A small image VAE, trained from scratch.
Training: adamw at rate 0.0032, 11900 steps, batches of 128.
Data: 194171 training examples, 7.8 epochs.
Rows from block 5 of the encoder of a small image VAE, named by matrix and row number. Rows with one number belong to one neuron. Each number is 128 + 24 x the weight over its row's rms, rounded and kept within 0 to 255. All counts start at 0. Numbers have three digits each.
After each neuron's rows are labels from the 100 images, of 14976, where the neuron reaches its largest size: "peak at" is the part of the image that holds the peak. Only what is clearly more common there than usual is listed. The data: microscope photos of single blood and bone marrow cells.
# gate: MLP gate (encoder.blocks.5.mlp.gate.weight, 336x128), inputs 0-63
# fc1: MLP up (encoder.blocks.5.mlp.fc1.weight, 336x128), inputs 0-63
# fc2: MLP down (encoder.blocks.5.mlp.fc2.weight, 128x336, transposed), outputs 0-63

gate.71:150101128163136104112128128126128176129180129128107091075142098149128129128128128128128128128134142114140166122103116102128118137128128136129085132128148096179182108094166128080128077128105155
fc1.71:160128128119128116128115131113125100102128102145118128076128128163128104122140120194126091153123139062128128128128120128128123151139128128128149121128099128114155119128128193072128128128128156
fc2.71:128128120113114109108128072128079128127160121112102128128167110128128128078100151128128133123128118128142165128074117090128128097104112117128128128114128152154128128082148106133139118128128143
peak at: middle left

gate.74:138092128117107140121143118136121082067113137137200161116128159120108130123102123129128128162128125169128128113149123119123112165128153128150067137160128116128059115128128128152128128137179090
fc1.74:062128128137128093128125108128146100112128134150171193136099189153121127120128127128104128200090150128153128133116128132120149237091119132128137119181142153120072106113128128124163147187141128
fc2.74:164128136157124122157128136128163128128116136128128186154142109113088163041128086128128199128163128128135128143147128128134138128129104111163176128142185116074089139128153163107129112128122128
peak at: centre

gate.178:160131126175128132112131142129135183166124140131119128103128152127115137196142157123128157048164115180137128128150128137128157128128128128128119134114128128128128116149112065190143128109128088
fc1.178:103165120140135149128122128121135031118142128118077143115109117155128107169128156128140101128135128157162128135114113134109095128142128153148126128150115128136155125136142171104106092156136153
fc2.178:121160114176142139128122143103153113128103128120165128150128134169128081171128093169154128216125120107123128128112161092118128117128151128128141128150128128137128128128128185134128135114128128
peak at: middle left

gate.194:128113166193145118161128119136128154117152128128128099084142129168128107165165155114113146118146132128177158128120128128140148180099097143128128128128144142149067128110128126128121104137128138
fc1.194:075135132132110118157098157148120128077086128137128177107128173114124128144095120128128165120108130128128080105149128140133119128091128119139128128145128114125128110079128128148106181147020120
fc2.194:192128128150128097098128134128088148148115163128104128148123106143128125100125159128137125091099105128128128141136157167103097151128126128128115164128161145052114126130146128145133132109113128
peak at: centre

gate.133:128128116173119109128128137113105128089136128115107128061160128149122106158121159199115091096124132098165128131116134112141120171110103128120156146083128059164128136162128135111124084130128128
fc1.133:152123164152115121109128128128128096084128135134128128135128084138128085128128128194128080168128139130128189128103156137106128153138128156128128176168128094100103136149105139128120128128150161
fc2.133:127103117128128111132128128123128128109150126091134103040128128128128114128102169126105089128114134144145128128128144115128159151093077112067166128121154097169174109109167128141128106128117128
peak at: middle left

gate.302:105094105127158114129128097124141168158090153149128142143136128104115157079124128122108198128133133128114115141147128188171146131108129128111128115104200128140160102128157078144120128112083116
fc1.302:128135104132149139131126105099155120128099128128147128155148128128105128133139128054128153128147103128149109128151106147128177128129137086101136125131128143093119099128133115169145149103128143
fc2.302:154188143139140107128136087128132128128128128128097123152128138139128138167130136128128035121079116114101128133128119128135154128125107122189096118124099137128085108128117167116124134124087144
peak at: middle right

gate.329:134128128128138128128128107124128201128128113128168128134146128114168149081147090136123107128128134102128145121114128144105141128128128134117204159128128102183151116128149128145155109168128153
fc1.329:128144093128128139078144104149128094115128128128108128133098170110110163128124171128128128128119130109128140109128128128128128144128128139151080128105128197128102128141128160145105128138029128
fc2.329:138158128147133155128113128141157128099099124128088077144148169106182128149128128138131128118110128154175091123128156128128112210128178130150128139128128128155077090180110188090105164119052111
peak at: top centre

gate.22:112119100128145120106128128103140090053128128128109156099128124128128143115108084128093167128103128167174128128128112179143150125110128111108064158109136128128075133107142105143118128128132105
fc1.22:128143128135128128089099128114123154145133097128107136128140136127139147128133146179128137043128128191094128128141108118145128088128128127129095112128137158168176128157125091128151128106128075
fc2.22:151128128142128152093121131122171080128070096153161128128128121128128178150135095128132159161086128128128128105128158149128067128094156130159098128139128207079172117131136128128132128149064128
peak at: middle left

gate.147:144116128128122103112128147118149069128143120128185104128118181132129128030128161103128109136141121128181106128128128123123128171157158120146109128078141172132022139095135134128106132128141126
fc1.147:132141130190153118128125128128130108094109128109137178128113155109139128180048133146122132078128128132155127128118128113116096128122127128131092143128135078107146128143128128157103131086111104
fc2.147:165102128148128123128143122128121128140101086122128111118128128120151120128128128126124129133128138077119135099128113118122128057123128108110128128128097128144169152067163128164148089139123148
peak at: middle left

gate.81:165079138176130089086128143118106090088077128111149128128158128151138137147128125128128075075128106128128146128118129111115128128128157128128128128090084128064100126128139128117106128139140103
fc1.81:098128094185136108112128141128091159128128128146128145135159174128173108090071076123141161128128140080114116131089109116088128128095147109111128122167111128128163128096112134142128148129128098
fc2.81:117128092127140152128127124128140128109128128095134128154157128144089163128148158128099128092128128151134184128128131100134128088139075087189117139128128128126128128094176126128142128150091112
peak at: middle left; centre

gate.73:128119110140135133068124101111128128133158128142128047128176128098131128128084132072157128171171130154134125149099096128144123128188128128128111104138128087125176139121125128100134110128128128
fc1.73:087108128128092127128136112124121159095148128132138128128128128125128128141091121128128128128097128119128110144114174142128132163123128104163180105206119082128179128128157128160141128140128128
fc2.73:147181140128128128128128126136128128128078128128124183115088146137128128220128147128126128115128124085128117128108134140128128129091128128105179128128124150099096128128128133128128159179145119
peak at: top centre

gate.182:169152128150117124150141131133147069125129133113149128153119077135128123128128144084118128073138128117128154125128136128144122128160100134128157128128134128066135128187112127128138128093118161
fc1.182:106159100176128151159119128128112130113112128150124146104136146103128141188128097128128128158106132139128108142116143120128138130084128088118055143201141120115128095126112128153141118128128106
fc2.182:121157131155128077128140128131128093138150128174134129193108134167128187189137158084128128128129128168128143128128153172180128128129153128126128103126128108128128128128128148128128116136128141
peak at: middle right