Weights of a small image VAE.
Training: adamw at rate 0.0032, 11900 steps, batches of 128.
Rows from block 9 of the encoder of a small image VAE, named by matrix and row number. Rows with one number belong to one neuron. Each number is 500 + 25 x the weight over its row's rms, rounded and kept within 0 to 999. All counts start at 0. Numbers have three digits each. After the name is the row's rms in percent of the matrix's.
After each neuron's rows are labels from the 100 images, of 14976, where the neuron reaches its largest size: "responds to" is what is common among them. Only what is clearly more common there than usual is listed. The data: microscope photos of single blood and bone marrow cells.
# gate: MLP gate (encoder.blocks.9.mlp.gate.weight, 336x128), inputs 64-127
# fc1: MLP up (encoder.blocks.9.mlp.fc1.weight, 336x128), inputs 64-127
# fc2: MLP down (encoder.blocks.9.mlp.fc2.weight, 128x336, transposed), outputs 64-127

gate.143 114:474512500500526514493500544503500474500500500510500534544500556522536456523476500545477500527466500483517479500500500500525500500484500500500474483442489506442500500500500500500451514486500500
fc1.143 161:500496512515497511520500521500525471500450500469519512530500500532513500492500500500500601500500553500552512500461481500527492511500500448500500489500500501457500500432497463506457539506481483
fc2.143 143:529500500500468515477500558506468500500542500500523453459481512540507500490490519434483457460520498441511500518535504522464494469580545500513487500500500500505500492524500572500486518518500510
responds to: cell type: segmented neutrophil

gate.31 057:522500491500479515468465512500455509500512537498516469478463515500500500466493500533543491500521496485449504573544540522472488484547558535500473494468478490532500495460503522487500514520466536
fc1.31 063:469500565500475545500535520481500521497468497525500487518515520517500500500521501500440501516516543477569500500474500500483495482535520537452448525500510509500507527513477500487456506500469500
fc2.31 068:539447521495492477504500500519500500492500502479526461519479548471519513528488507492518500500500534500500462534500509527525500450500500500500442517528500527552491524535522500528526500466500453
responds to: cell type: lymphocyte

gate.60 048:500478495515456481484530515526501494533521489500475458450479450482500543483500448534519488500524485500466492522546500489531500490500575500525500500516500536467485500532471513513500500500459500
fc1.60 051:528456493541500481485450459524500521500480451518500519495554500511481500500472456500500514490494482532558464538500506536492454500523512511462500500476500464511530534477480488485476530500501456
fc2.60 051:493500526500500510473475543489481512483500500551505556484484483470500482474515500561495531515500500521530532500509526524500467516519528500519500517472515482462522545500480544476500435506500500
responds to: cell type: lymphocyte

gate.288 215:482507451536500500495474500518462500504490550480473500537500529529489500500449500468473494452500483473461493488522479528530500483533500500531535475501500526481478432474496503450548545510525500
fc1.288 177:500522483500500502515500500500442489490488550500500466495494500533500499507446516453464500491494552500475488506500468561510513500500500506500471489506484505492509505461510496505576513545489454
fc2.288 144:461500500500500496500483427498534497500476461530500500500464484500500502514514500500491468500500500519500500500500495477488500517464500499500487515500481500528545355473495475500498509500497521
responds to: cell type: lymphocyte

gate.78 040:516493532529468482486500554495500504529511500520484500481489493500523530474517541520500500500540488500552486500483456572529527490500538500500443469500500478482468488488500459500500468492467500
fc1.78 046:471536539526480466456469489525500543468446495543500527508491505500516542481522479483500510528511486500480515453487477500528500518500500488487552535518500536475447500557490500469539515482468485
fc2.78 046:498442489458527477506538477487499519500528479500513547474500478532531500476484491500441486500517466500497480500538538544500517521525530525470507506526530486566486560555492503500500504500480508
responds to: smear: peripheral blood

gate.48 153:494500500534500500545480472500540500529500459469519550500486487483488500497471448489563500493511515538498515500483531555500531519520513498508496500501488492436500489500500506500535525474500500
fc1.48 162:505497500466468500500575548487500541467453500514461500527500535502512454504482557500504512502499500500519500514500477422479500487500472484478500500502516504544502540488500473500455480500500513
fc2.48 150:500500486503495500489493543510494500500506544471497500500500508513511492499500493519477527500500509500510500500497541491488510487527504485519500501504500496467482309500504531500500509548500500
responds to: smear: peripheral blood

gate.243 180:484500538524490500479464510510442483531481515500519487486483521500495500500500488478477450511511495466514479539455485501500509490475566550487520500499440500479502493501512545500484509500496500
fc1.243 128:500458500527521500569500407498500511513522502513500479500500492492489500539500497500523500523500500503540508504460500456500464516532490500500493508500509500500516500472500488500547500482520500
fc2.243 123:500500521500500514500457528500500476514505500500476500522457527494500476500500482545500500516511500465519500514500453500508500490429546556500505500508473500500539460488516500500500538446450518
responds to: smear: peripheral blood

gate.316 082:500500472535485491454486447500454500496500558531500510533500498509500519508498475550520500502500483492500500462500528474500490519472500549507582502500492500500512515500500500499549500522514528
fc1.316 079:478500489516514489489480500499500544500500570466512523520513500519501541476500506432500522500500500501503521500530500548541515500474500500522540500500525513545509500500503500502569500515568500
fc2.316 091:511474531496468516500495548524482527500487574565520500482487500488487499531521509500454500473514540512527515521480500571500512511521525510500485485499475519519514432461514561500500489517430500
responds to: cell type: segmented neutrophil; smear: peripheral blood

gate.314 052:500500454487500467529489498533536500461514536500500500495500457500482530522484519535500558500500534570500484518500485528500483500486446514517512500543500488449500500528508438515501477483467473
fc1.314 059:508500500473500509512517500483500480500466500500522480500514512508485500512500500475450554500500480500500500439531460500500528483543469483500500507526500548500500500476500500482513500538484500
fc2.314 058:500504520500524484515500500500519456494517522521492519500504545500515495487517482546500450507500482500496460556500500517483486482440500500500459462480500520500525554477494500531500500447525500
responds to: smear: peripheral blood

gate.182 097:501512500473506502528471528491500470485567448486453500500500500474476500493467526500500500481500521581500517500525495500438506517539500500500480485473528510518491525450523483517456500500500541
fc1.182 085:486462532500524478558480479515534500500476500493537523500484500452524542500500500500500587523500500567500484500501476500511500515500469500528470528500500513539487496482533511523500516544532500
fc2.182 100:520479476520522500479500519500485475500543469540492512470524506500500500500536487498495500444493478500500500500528528500497488510500500500528504485520500500575516500500500500472473512538500528
responds to: cell type: segmented neutrophil; smear: peripheral blood

gate.134 107:505536455534490516515448509506405502500500500468466502500506517500512444523468517474500474500464500500500487471489500548474504476500535500474509463459458518452505500515463431503500521500500500
fc1.134 124:513514500500500510471500500495543524457478452487473500512524500500490487484491545500486500504511480541501504508500514550500500500500468502500500491486536497469500500433516500483479488500500500
fc2.134 107:486527527498500500500500500494500485489500486487507446515466532500500500503500518500527500537491500500500500560500436542500473500500500491500460508500484500500521578446529482510464497434500500
responds to: cell type: segmented neutrophil

gate.202 044:475532488500472500476500500484526492460540551481532471489507514500472500500533471500500454519520512500533484529521490470529500500500500500461583529516471536547516500525447541462484532471476446
fc1.202 054:500500468513484500471500500500478505486543518507548501500494532529502518500464481457500529500487482500468532517548533491541525500527507500510479463519472482530500486481534465472455481480521500
fc2.202 050:509466500486467500500472531509477475500500525500461450527510474500556514527500470436464500500500500479504468510449500528500500461469489500527469517500509489548529570510505482523500530474500500
responds to: smear: peripheral blood

gate.33 189:522500480500515475509457467500486500478476500494479500500469529477500514500486500535500464465500500505500525500543500500500474482486500532524558500500519500500491388476489500466542501505551524
fc1.33 121:500535497500500512519553500500546500500454500493489500525497500460514454519514468462500500500528514500500500500500527554500528507500500510473500500482500481500502500488500500500421500499450500
fc2.33 126:514500529510488500503500458539461500500500500512500500500500500500500542500500494500529500449508500500551500500546481520500470464500500496500588489532483500490488580500488526500521500496500500
responds to: cell type: segmented neutrophil; smear: peripheral blood

gate.222 109:477471500500539501520500500493500500483500479515542468500500500475490533469503442500449532500530500500528509500546500562537492511488519502510478518531500477542497475452532500500497559500543505
fc1.222 117:497505500459500463512484460490551500540500539500485507525474463554504500506500463455534500500500500515500482500500542553526500488535500489519556506475499485396511509555521524500500501500520497
fc2.222 088:500498500535500500500500591487500458500457456500500500500500521510525468500438500483511500507500484500474513500500450500500498500495541500500475500500490500469545565442534500535422500475498541
responds to: smear: peripheral blood

gate.321 165:500500500518514507500480427500472493487500500500500441537481500507500541503500491500544470500505500500455505591538479500500500500517464500486576500500516508500515485500500500482458482500500562
fc1.321 139:500488484500517500451500543498474500479550451500509500500488536540494500500500500500565500472518500455474500549477489500511500500465479500500496488511506500490521509524500498500490527500540500
fc2.321 151:455520496494500511500545498509491500499504475500468579500500498518536500505529458500531528561524465560491500448500498478497502500478470500500413500498489500476500451492520435555500500494500528
responds to: cell type: segmented neutrophil; smear: peripheral blood

gate.261 199:533474515504506500473477475500445489521482544486515457500487488500500529479489478500499475446519476482500487559500521507494500455511539500500533486500513531491500393500500534456500500489531535
fc1.261 088:499542500500496500500500532494486527500453500472500500533500550500539434500483469476500500508500500445500500425441460481500535500500432505493465518500500463519478500500500460510414500500464500
fc2.261 104:500500536484475500434500487513496480525500495520500403515496500500473566504482494527529534500494500500500475529500466500522500446445486518500500524500500497500500532542500459494506497487472460
responds to: cell type: lymphocyte

gate.96 183:500462500529532516501456500500500483496500515500500522500497514500500520478504512524500487476498492516518500504487500501500493500500500529500535500514500506506500410462500570470539488500474500
fc1.96 170:539500501500445500500500553500529522479506533500500500500493500500501500503500523500481516492476497500500506482554454497562481491500498525500526500500476533447527498500500522496553529518500500
fc2.96 201:504500500500487503498491500499518515500503512514500506512511494499497500495500493503511524493500499500500504500487500500495506494515500500500500492504491496490500235502493480481500506500490486
responds to: cell type: lymphocyte; smear: peripheral blood

gate.111 040:500500486500517488500500464493500476466412534523476500512513530510500539500539500500456466455500506511500537446527455462500484500449481516480500466541500537500523500500481503523546479492478506
fc1.111 055:526500486482500486524573479500459483500500461522500518483508500487545492491500484439508550523488500490489532520500485545500520512500500500483456481471500500520515539544548465488449511534472530
fc2.111 049:486500500474463524524439524500489487523534494445463485524485500467468471500456500551481500508500466500470524500521500460500504451500535500510500467537500477523521500489500461446514500495544509
responds to: cell type: lymphocyte

gate.38 063:478534500471475500457500500508500529489526488470478490500529500500528426526495500500524500530500500455519462500471500475490507500557500500500500500512500521453500521484500441519463485500479478
fc1.38 082:522523453465476482524462500523523515476501488474500476523513500500505481500455518468467500506500500531533520465500500583495521480536509507500500500481477500466500523435500520504530500520538471
fc2.38 076:500544527526475529479500500508467500500493500500518471478468500500508517495510505485500544525513500464509497519474420500541507507500472521500432500500500494500518495500520447500500500515535513
responds to: cell type: segmented neutrophil

gate.328 053:500500462500506524451517527513504468526463500520519500527500500488518483527534476500500433500481462473467519487511500465519468514514468500496466512500509458456455509500500422500465500457554546
fc1.328 062:503481526529500524442513476502480500500500474534525522500500500467500527518488473495531500522522452463460479524490494473531488483500523500469500475513500531461479486526500497516473496500500546
fc2.328 056:540472478515509475500483500500473518485479554478494499503544513487521500531535521532500461456451500545500499499500558510481500500505487517486519516521500500500434390524500530500484500557500537
responds to: cell type: segmented neutrophil

gate.127 143:498500474500515500500454441506500500500436462534472500500512476508500523491500515552500500500500465510420494477513495461500491492494466526500589505534499500400500476487504500500530500500500543
fc1.127 137:510483500500489494479468487499486500480410553500500500525514470500469513485492549538505496500485526500500500494500504525500495499509483545485582500510483500437500499500470500488571500503504500
fc2.127 142:519500500487514505528553560500500500500520500497521500481484511467547507516514500482500488532503554485537479530500500518497500513500515466500420512472504500492500427476517500524404500475500526
responds to: smear: peripheral blood

gate.226 048:520475493486530473500541500500500500544500474489500509536500524517483494546500500520479548521484472476500548512452465485538510533516500469482500500529492479457520500512476500500443518464500500
fc1.226 052:488531515500500500544448505494504463550515523480531472517486492477500529500480500572508458500535447536500500472490496539500522519513500500500500489472471528500507516485522537527500477513517500
fc2.226 053:481500500468524530477527548510545500500521494531506485528490500500521500500468477480483536537467500500562536500500500500525517463506481464488500525500500471461500571500512458520465515483510511
responds to: cell type: segmented neutrophil

gate.200 211:510472500500512500500466470509459518500556518554532458549500499508489519500528493512526462497500500463500516545507510500534482500440500511488522490525515505524506437512491506472520500477535539
fc1.200 135:494484500480474505484460509495500500500535496509500500485497495506519511528500560521500538505419500526490489480500481497478473488500500532471484485500500513500498508500417445495511451484500517
fc2.200 115:500498549500487500477490470461487501500500500526476540467500490524500511519500552486525500490485409550480479500525532522433466456500481512500500464468500537542500534500500520498472465491493481
responds to: smear: peripheral blood

gate.318 048:488531529510500514455519500513477479465447534500521553458533500476543500517500500500514500528517477500475500500484509432535457483515479484528514479500538517500468519565487524500524462490500500
fc1.318 051:479500475500494478457483500482516471531548538488547446477492524458493500540470451500503500500528545479463464465500457523512490519512548500520471495518477479500492491532500519465500500537477500
fc2.318 049:485481473500521520452458506467500472519500547527546524516489531500500488500533478521500490525488465549442455528500544500500468472553443527477478489500508500488518513500493500500500521500499500
responds to: cell type: lymphocyte

gate.307 171:458495500545503500500535515522447500500514500489500472554500510476495446500462500506525433462500490445477478532469526445500508500521504481506522491467468500500488443471470525463524533483500505
fc1.307 124:500537500494500494518502530511460500475556500500500517527498495500510455509500526375500490512513527485446500495451546522500534516500500491479453492477500508521500509500500516500500519500508500
fc2.307 131:500523538499518500500500500500483500539503465500491500468484493513520466500492498500514508564516500538500483520500500557500500495492517518502415500501500483533500450487515511559464525497525500
responds to: cell type: segmented neutrophil

gate.300 148:500456478519506509458452445500500484511490532500549449500482537517500541500513469556519472500498500500500500511562500432537500500478511523500567490500500500500491502496485502500546510476473529
fc1.300 126:469530531512542518500512490521500500541552500473500500525500500477497453509490446452500500532523500500541475495500521500500539539500500476487458523508500507535522500472500467536458513500500500
fc2.300 134:500460552500500500473500409500500500508510507489528429500500490500500508500472503476538464531500500500500485561504477500484500500498500563500470511533500527500539553481523502520574520500531494
responds to: cell type: segmented neutrophil; smear: peripheral blood

gate.295 182:500472500519538500504500501497483507500500520500520500500481495500449518456500500483457524505559501536500533521492491573526499500502536473500500512541500476542490490463562509492496500500520518
fc1.295 205:493552467500503468526514464500536519542500498500470440525510492503518500502469485500507453534505555468469508455500517566497500514528475500501555529493500463444483522500514466521500498486500466
fc2.295 177:525493529489512491500535550500469490500517511541500500462520492500514500536547500539535500466467473524500500500500533517484500479500500476481508463491519547500501500500469507474458467500463508
responds to: smear: peripheral blood

gate.23 096:495497481500500500488500465474497493500520500443500500500469509500500466468471523492497493458470488498500523496500500488500467462464506498517542507484529500500472403507465500438491506500518485
fc1.23 062:482508503485496493472465526503504500543587430474500503461500500500516515461500514500500500488495500471520500557500500500508500500500570500500463500500526500425523477500500500485500537482562520
fc2.23 066:525500543500513529513512523500500435500543508500500473469500500548531480504510493500500523500491483500486500531500476537500500506500517500518459500500513531478500480476531500486516520527517542
responds to: cell type: segmented neutrophil; smear: peripheral blood

gate.138 046:500500541500470529500500500518473491477477522512487487525472500513500500462525545535436465460506491520500514520500483451500442482495500523492574530493520500510516500500509500521500516525500485
fc1.138 049:506500513496468500491500536484538461473505500500514500538529479516517470500448493487473522490505455537537500457470510546518510480465507480510500471481520494463520528488491481541530491500555500
fc2.138 045:471490529540542500500487500512444500528518500528488500485512521473481493500500515529470458525543528500477500550498500484500500456544492471533500500540481474550500568526490500464500481545540534
responds to: cell type: segmented neutrophil

gate.283 045:493476518460527472500528529510500512548500519488500484500490518500500500464465538454480473548488472503456500541512478470471532500476506500549552529480500518473536500514500529490489500485514500
fc1.283 049:460485470481471466536521527500429539479460500500505493531509438523525481481484548480521527458486494524500500524500529546505477546500519449470474502475484516441505463463506472512500500515488465
fc2.283 050:443481523485500486500482447518515500538538500461519500500500535514475500469491500500525466532518524511530509477500523483496520486446517500500463478475478482536530488458530500500461500500500527
responds to: smear: peripheral blood; cell type: segmented neutrophil

gate.219 062:500489491539524500500530518515502477528500446525489487477528500500522500514556464543512500514484501500500519500500500500500514488500500500500483505528509489500507487559529403518500521509461500
fc1.219 075:513500482500502483511500474500500485483468500489542514479523500506520500526522522500500500476500493500435507438449500453534500514490441534490483491500488495489458474500487469531500471465535500
fc2.219 075:500500487500485500521487480505500500555519500451500464497566500505444501500491522500511500469513500489479537450549500531457488540537533469518520483500500518487500500500495525468506500500529533
responds to: cell type: lymphocyte

gate.26 166:514500520482486497514500513519466484525576500500453557492501500500516441519487500415482500468491500500526495476478510527478513500545500500510442484476500521514500500488488550500475512527500531
fc1.26 148:488451469502524498500500500487523500523500499500529478500478500497500523450464500559498518499537500500507500491515464466534507513458500483500515537531500473500485500526500463500500543506508418
fc2.26 191:504505505489510509473512515492518500492521486500484533474511514514504500494495505500487512484499482497500519482513524460500495503506474488507497496503511485525482266500505486489477493500485500
responds to: cell type: erythroblast

gate.303 132:527527500500500491476500507500469492525500539500521518500466471500543512518500490463472509449480500466500482524528452500556500500507529500538394500484477500500514483476500517487500536558500548
fc1.303 146:517472500500466500500500466500471500500500500500500500540500448500500504510500500474465541500459546577531500527475473520500462500500500500485500488474529485500504547470453467522506500509500500
fc2.303 169:500500517505500500511500476500500508501503500500507498513500500489490500500509495504500502530498500502500510518500485515512504506481500503490500500514500502520490747500511476523506495469500500
responds to: cell type: lymphocyte

gate.268 041:543519514474472541500500486500500500517500529522499476500482525524478472471527500500486478483535456530511484500537500458500468531484523542520500529476500545500483482472512500522569500474500477
fc1.268 052:500531519542481500521500524488500518500500500500536527493519515495500515530500529442500541516540545452548477444500521519500489500531500500485500506500451513556522500478477500474550527526459455
fc2.268 047:507419533475496455533542500455469529551486524519501472515515500500493471500500502522524500500485479500500513470500524484500490500500466500537505540516473477536519500466483525514559462523471470
responds to: cell type: segmented neutrophil; smear: peripheral blood

gate.234 059:500500500472477471548486495500500500494519546538500500500494500523472500517508481525507491500526483557531476500470518579513470506500500500500544481513518500505509524500500540500585459482441500
fc1.234 066:525524476500500500536474494457527519459533513500544544523521500521474500504512533484479500493491523522500513485446468500520494477484481535480478517471500526471508515472521544529564515527472444
fc2.234 058:500500500466500515500485482500475526520469500524511469474512491500497509511500500493469481534500541500513471500485483496515523478505463539500452492500500517500518322500507470536500536500500500
responds to: cell type: segmented neutrophil

gate.223 042:529500516532500529511500500464471496500500500455492500518500500467500465469530477545467500464481500500539500461502500451500485520500525500488544524524448518450500475500522500528544471565500474
fc1.223 051:508486527475500528540490500479478500505500509513474500500519528500491530514486531453500500534502449471536483534473500500462509500475505466468539500466511481555478531449500526498429517477475535
fc2.223 053:508479500500485525530466491474482500526491533500505485481500511500513500500500509524500549520525462547500530524500555500500473533521493456500542482500519488555500550482500524500452465512513509
responds to: smear: peripheral blood

gate.80 179:475496497511526496473525468506526500492500505534457537500507536500500511504500506500500500512491432531462500497506499497525492496455500500501517500491497500500500457482517497498422478433500536
fc1.80 224:482455523500553500488500486502446457534500522500533492500482481481502500483519489482458524503520464496500514538518487500499482500475500499510485500528519478531492485464519500504463505499516555
fc2.80 227:499504500501498488500500513500503490511500509504500500500497493500500500500513500496473479487494488500480511500516500519502500507479524500500517503499500504538500759497500519500491500502500500
responds to: cell type: lymphocyte

gate.37 044:463544509539500514512509500521540459523521457495489500468461481500500509532458500526532500492500467474504467471520470465464493531513485466521462500539517517442512529539512442481510483488534500
fc1.37 046:546481484482477487485447500525550531500508500531528511529500500500509516486481520529541537500512500561488465537459541503537468523515462500479513465500492500488491484475471500500509500539500466
fc2.37 045:535500500459520470520475477476528517500535500500531495510500509476459546533492493528546514500474463500443500500500476540484475484450548480452518459475483529500482533467537531494464500475471524
responds to: cell type: lymphocyte

gate.304 060:500515501489491520500528500472439534518470547500475500541545500508517500485517475500506515500513541529500472521441494457500484512500469523500454472553526463500469500500520437485500516500541500
fc1.304 063:510473537517457497508464550490515526479514519484553424479491489500468500483500500476491481510520489516500484549500499500464484500519523522455544500462500506500530500500529567500528467534440453
fc2.304 056:527500442523500513500500500500500500500486500533496500484511500522500470477500500475487500463519529500504495434500446453545532517500449484478500516500500533500488421500500466448531491522539487
responds to: smear: peripheral blood

gate.271 045:494536519479500488474500521463500469500451544487483510476464526500480487511500522538528439500538467456483500518525533500519500513500568480523561496500467512485500500461500500519500500511500494
fc1.271 050:515532517483506527520517486523512467473500478500513500465465490500500500491474545500459500533498525529567526500482500558500519511483475490500500471475500518532484500526494544510500536500473515
fc2.271 047:500516455441522500476519463505544480500477466500429524500500500449504466523516529500526500500525500500514500500462500500518500477517500441524500500543500500500487500493513470500500479513504463
responds to: cell type: lymphocyte

gate.128 049:481483542510508462500500500467518545500500500493545509500488500522500476517534500468524485500487537488542450535493480477519537487553500525500534511500487461549476500519500500466489498486500409
fc1.128 056:504500481481542471506457500463513526492484500526500531475473500519481500515500485547566517505519479451464474524529525500500500524522545512500476482505526522500522500468500513494485484464500500
fc2.128 050:539518467486500478520516475526500508524517500525527500500517486469475484500510481526500500464500500529518500477541540480469508471500473500525530472519500500500510622500486517482500527490531501
responds to: cell type: lymphocyte

gate.94 052:515502500488532500483500525525555508474481496474487450500496500479525500492525500543500455500500480459500528470553500532500537467458500511521500471479483500527500500537509533521500484465500527
fc1.94 058:508500541500547470471522500482477498521500500500491500498481500479467470500506500526526500500485483524535500496544556482505520476464562511500500490500500541500500514540449500500526504500466500
fc2.94 054:474492485523524482453500484488518500507500516500500527521472500515500527475500500478459498566470500500500500521475450485500468500427500524500445500486502456500520471509463500500539500517491500
responds to: smear: peripheral blood

gate.92 143:482500490465500467510500500445553500529435531530470544514458476477527500500501500500523546546500500536491509476500482542518500516500500482518480500500500461509500525500538455537500468549454469
fc1.92 167:495463476521545500503499480497500490500471500500521523500496455494458520466517420519500500505575500503500526514500500500500500508500478468520520508545503500516492500517567515500472534516514463
fc2.92 133:500500510493465498534496464500477507506500500500500477500498505520500511519476500484525507529477481500500476500500469535500484470500530496483462481500494538521564595450500481500485486431500500
responds to: cell type: erythroblast

gate.277 049:476539525525466500500466530524542532474538500494457546500469500486473500519512526517542519487515517500478487520471461541518492500473493500475469480501516526447479500463513482469475500508547500
fc1.277 049:500500509486518514492441457505498500517500520473507518498519506512508500520516500461562500465483467500482500480500518500516467497468455497526460465507462500492476524475471473500488500500554448
fc2.277 054:490450474511517489500507470515483525506494504518553506472486462487494500522501515467498520530495459481498476487524518446521530497535499500530542492493455523454524510545537500553472500500447539
responds to: cell type: segmented neutrophil

gate.168 181:504500529513500516500478474500484500488472500530516469503500482500499500500500525512495420501507490468494499500584500470500500511505500515492601500512522509519500485500486536500475468493506500
fc1.168 144:471500500513482520474497482491423500545500522500500527525470508569514500496500500461484513493500446533466466498489500498500500500500560500500464500500500491500500479513500464528455500510484500
fc2.168 160:534451500500530500500475513514487505500500490507532481489522497500500500500510564539465451471486520440504500500500500500513462500500526517464540454529518500547473536490479528454500459511500521
responds to: cell type: lymphocyte

gate.211 041:485499529500500500500484472500500539500500438500478469500490514553497500526528500500500500486523483523466509562457500503468518482478515550474494515492529500471523486485517521500469440487462540
fc1.211 050:531512511519500500453517531519530523462475466482521479469520461500510470528490475546500554500500500466470528537503472463500496515500536500489500475500512492500500500500500455500518470494483522
fc2.211 044:500518473451522535519464458500524512500511500523468500458494450531518507524500500500500500483451484524500500542473500500475515539483524500491500500538516488452480500483510473543500455522484500
responds to: cell type: segmented neutrophil

gate.231 116:500479530501500490500474536494446436568500539500560520455514498484489552517474481500500489470511500500537494533505542490462489486500541512502479534500493465528500494479500534514498500518467516
fc1.231 148:500500487504500509464505468500503500525468500492500559500495477500488500489500500500470500488487465491457500500554516500518500500500510500558559531500500478471500500574497514504522494578485500
fc2.231 164:517507470510486510501500489500478506543500499510519523465500476484491525506500482500464460458496500483500502460500522466500500500568500500525542500500506494429489463507500504500500495500469537
responds to: cell type: lymphocyte

gate.101 091:466550500500500531500466511500496500503500519468473500500500550504524500500458500494492418506470500500500509468500500512500530510523533500500451491458500529500500481490469566504500500495513539
fc1.101 113:490463538500515500477500500516521500500435539500520496507500509514508502500459498500509500482484500500538515500500491548501500519534510512494393490477488472482502500484500423500500500525500520
fc2.101 134:500498526517495494514500500485485500490520492476500467528500519552500502500500500521500500546499500500548490519527447517523480500457509529496464507516479500458500634500500460521500509430486489
responds to: smear: peripheral blood; cell type: segmented neutrophil

gate.301 158:495500500519500517461500473499495473518500500514500427474494552500503530496512500550546493505506500455472506535550500401515487500500500520506560500516500511545513486500500500496500503500500553
fc1.301 124:506537499474500501500500484500499469500436537500511525512491500469487511500500472486492500500500531542486477500552492503542542500470500519500500493500500482479500500500500500504579523556506495
fc2.301 118:500500538535483550500500479500499473472535500449541500500500500558500517500528477500500514500513531502500469527500512500475500515477500500500483500517462500500547437443500530500514541500509500
responds to: smear: peripheral blood

gate.237 052:520500477500545500486500500500500500539500484500500500499547519500500523500537500498536501485500482519443518521474529447510481476483471477500534512523478500477519500500477438514481440505470500
fc1.237 066:454500500500492452500449528508500493535502480529481517524516500500525453486457469508512568497534526484500510502484500539465500491500500467481500523487475497500484522511500525477521491523514462
fc2.237 066:522463522533541500500507537500543500509446500520528497500500517521500516532500500500473524535503512536475483500520474482526479487500493500500545465500500500500493575500488522524499500500500534
responds to: cell type: lymphocyte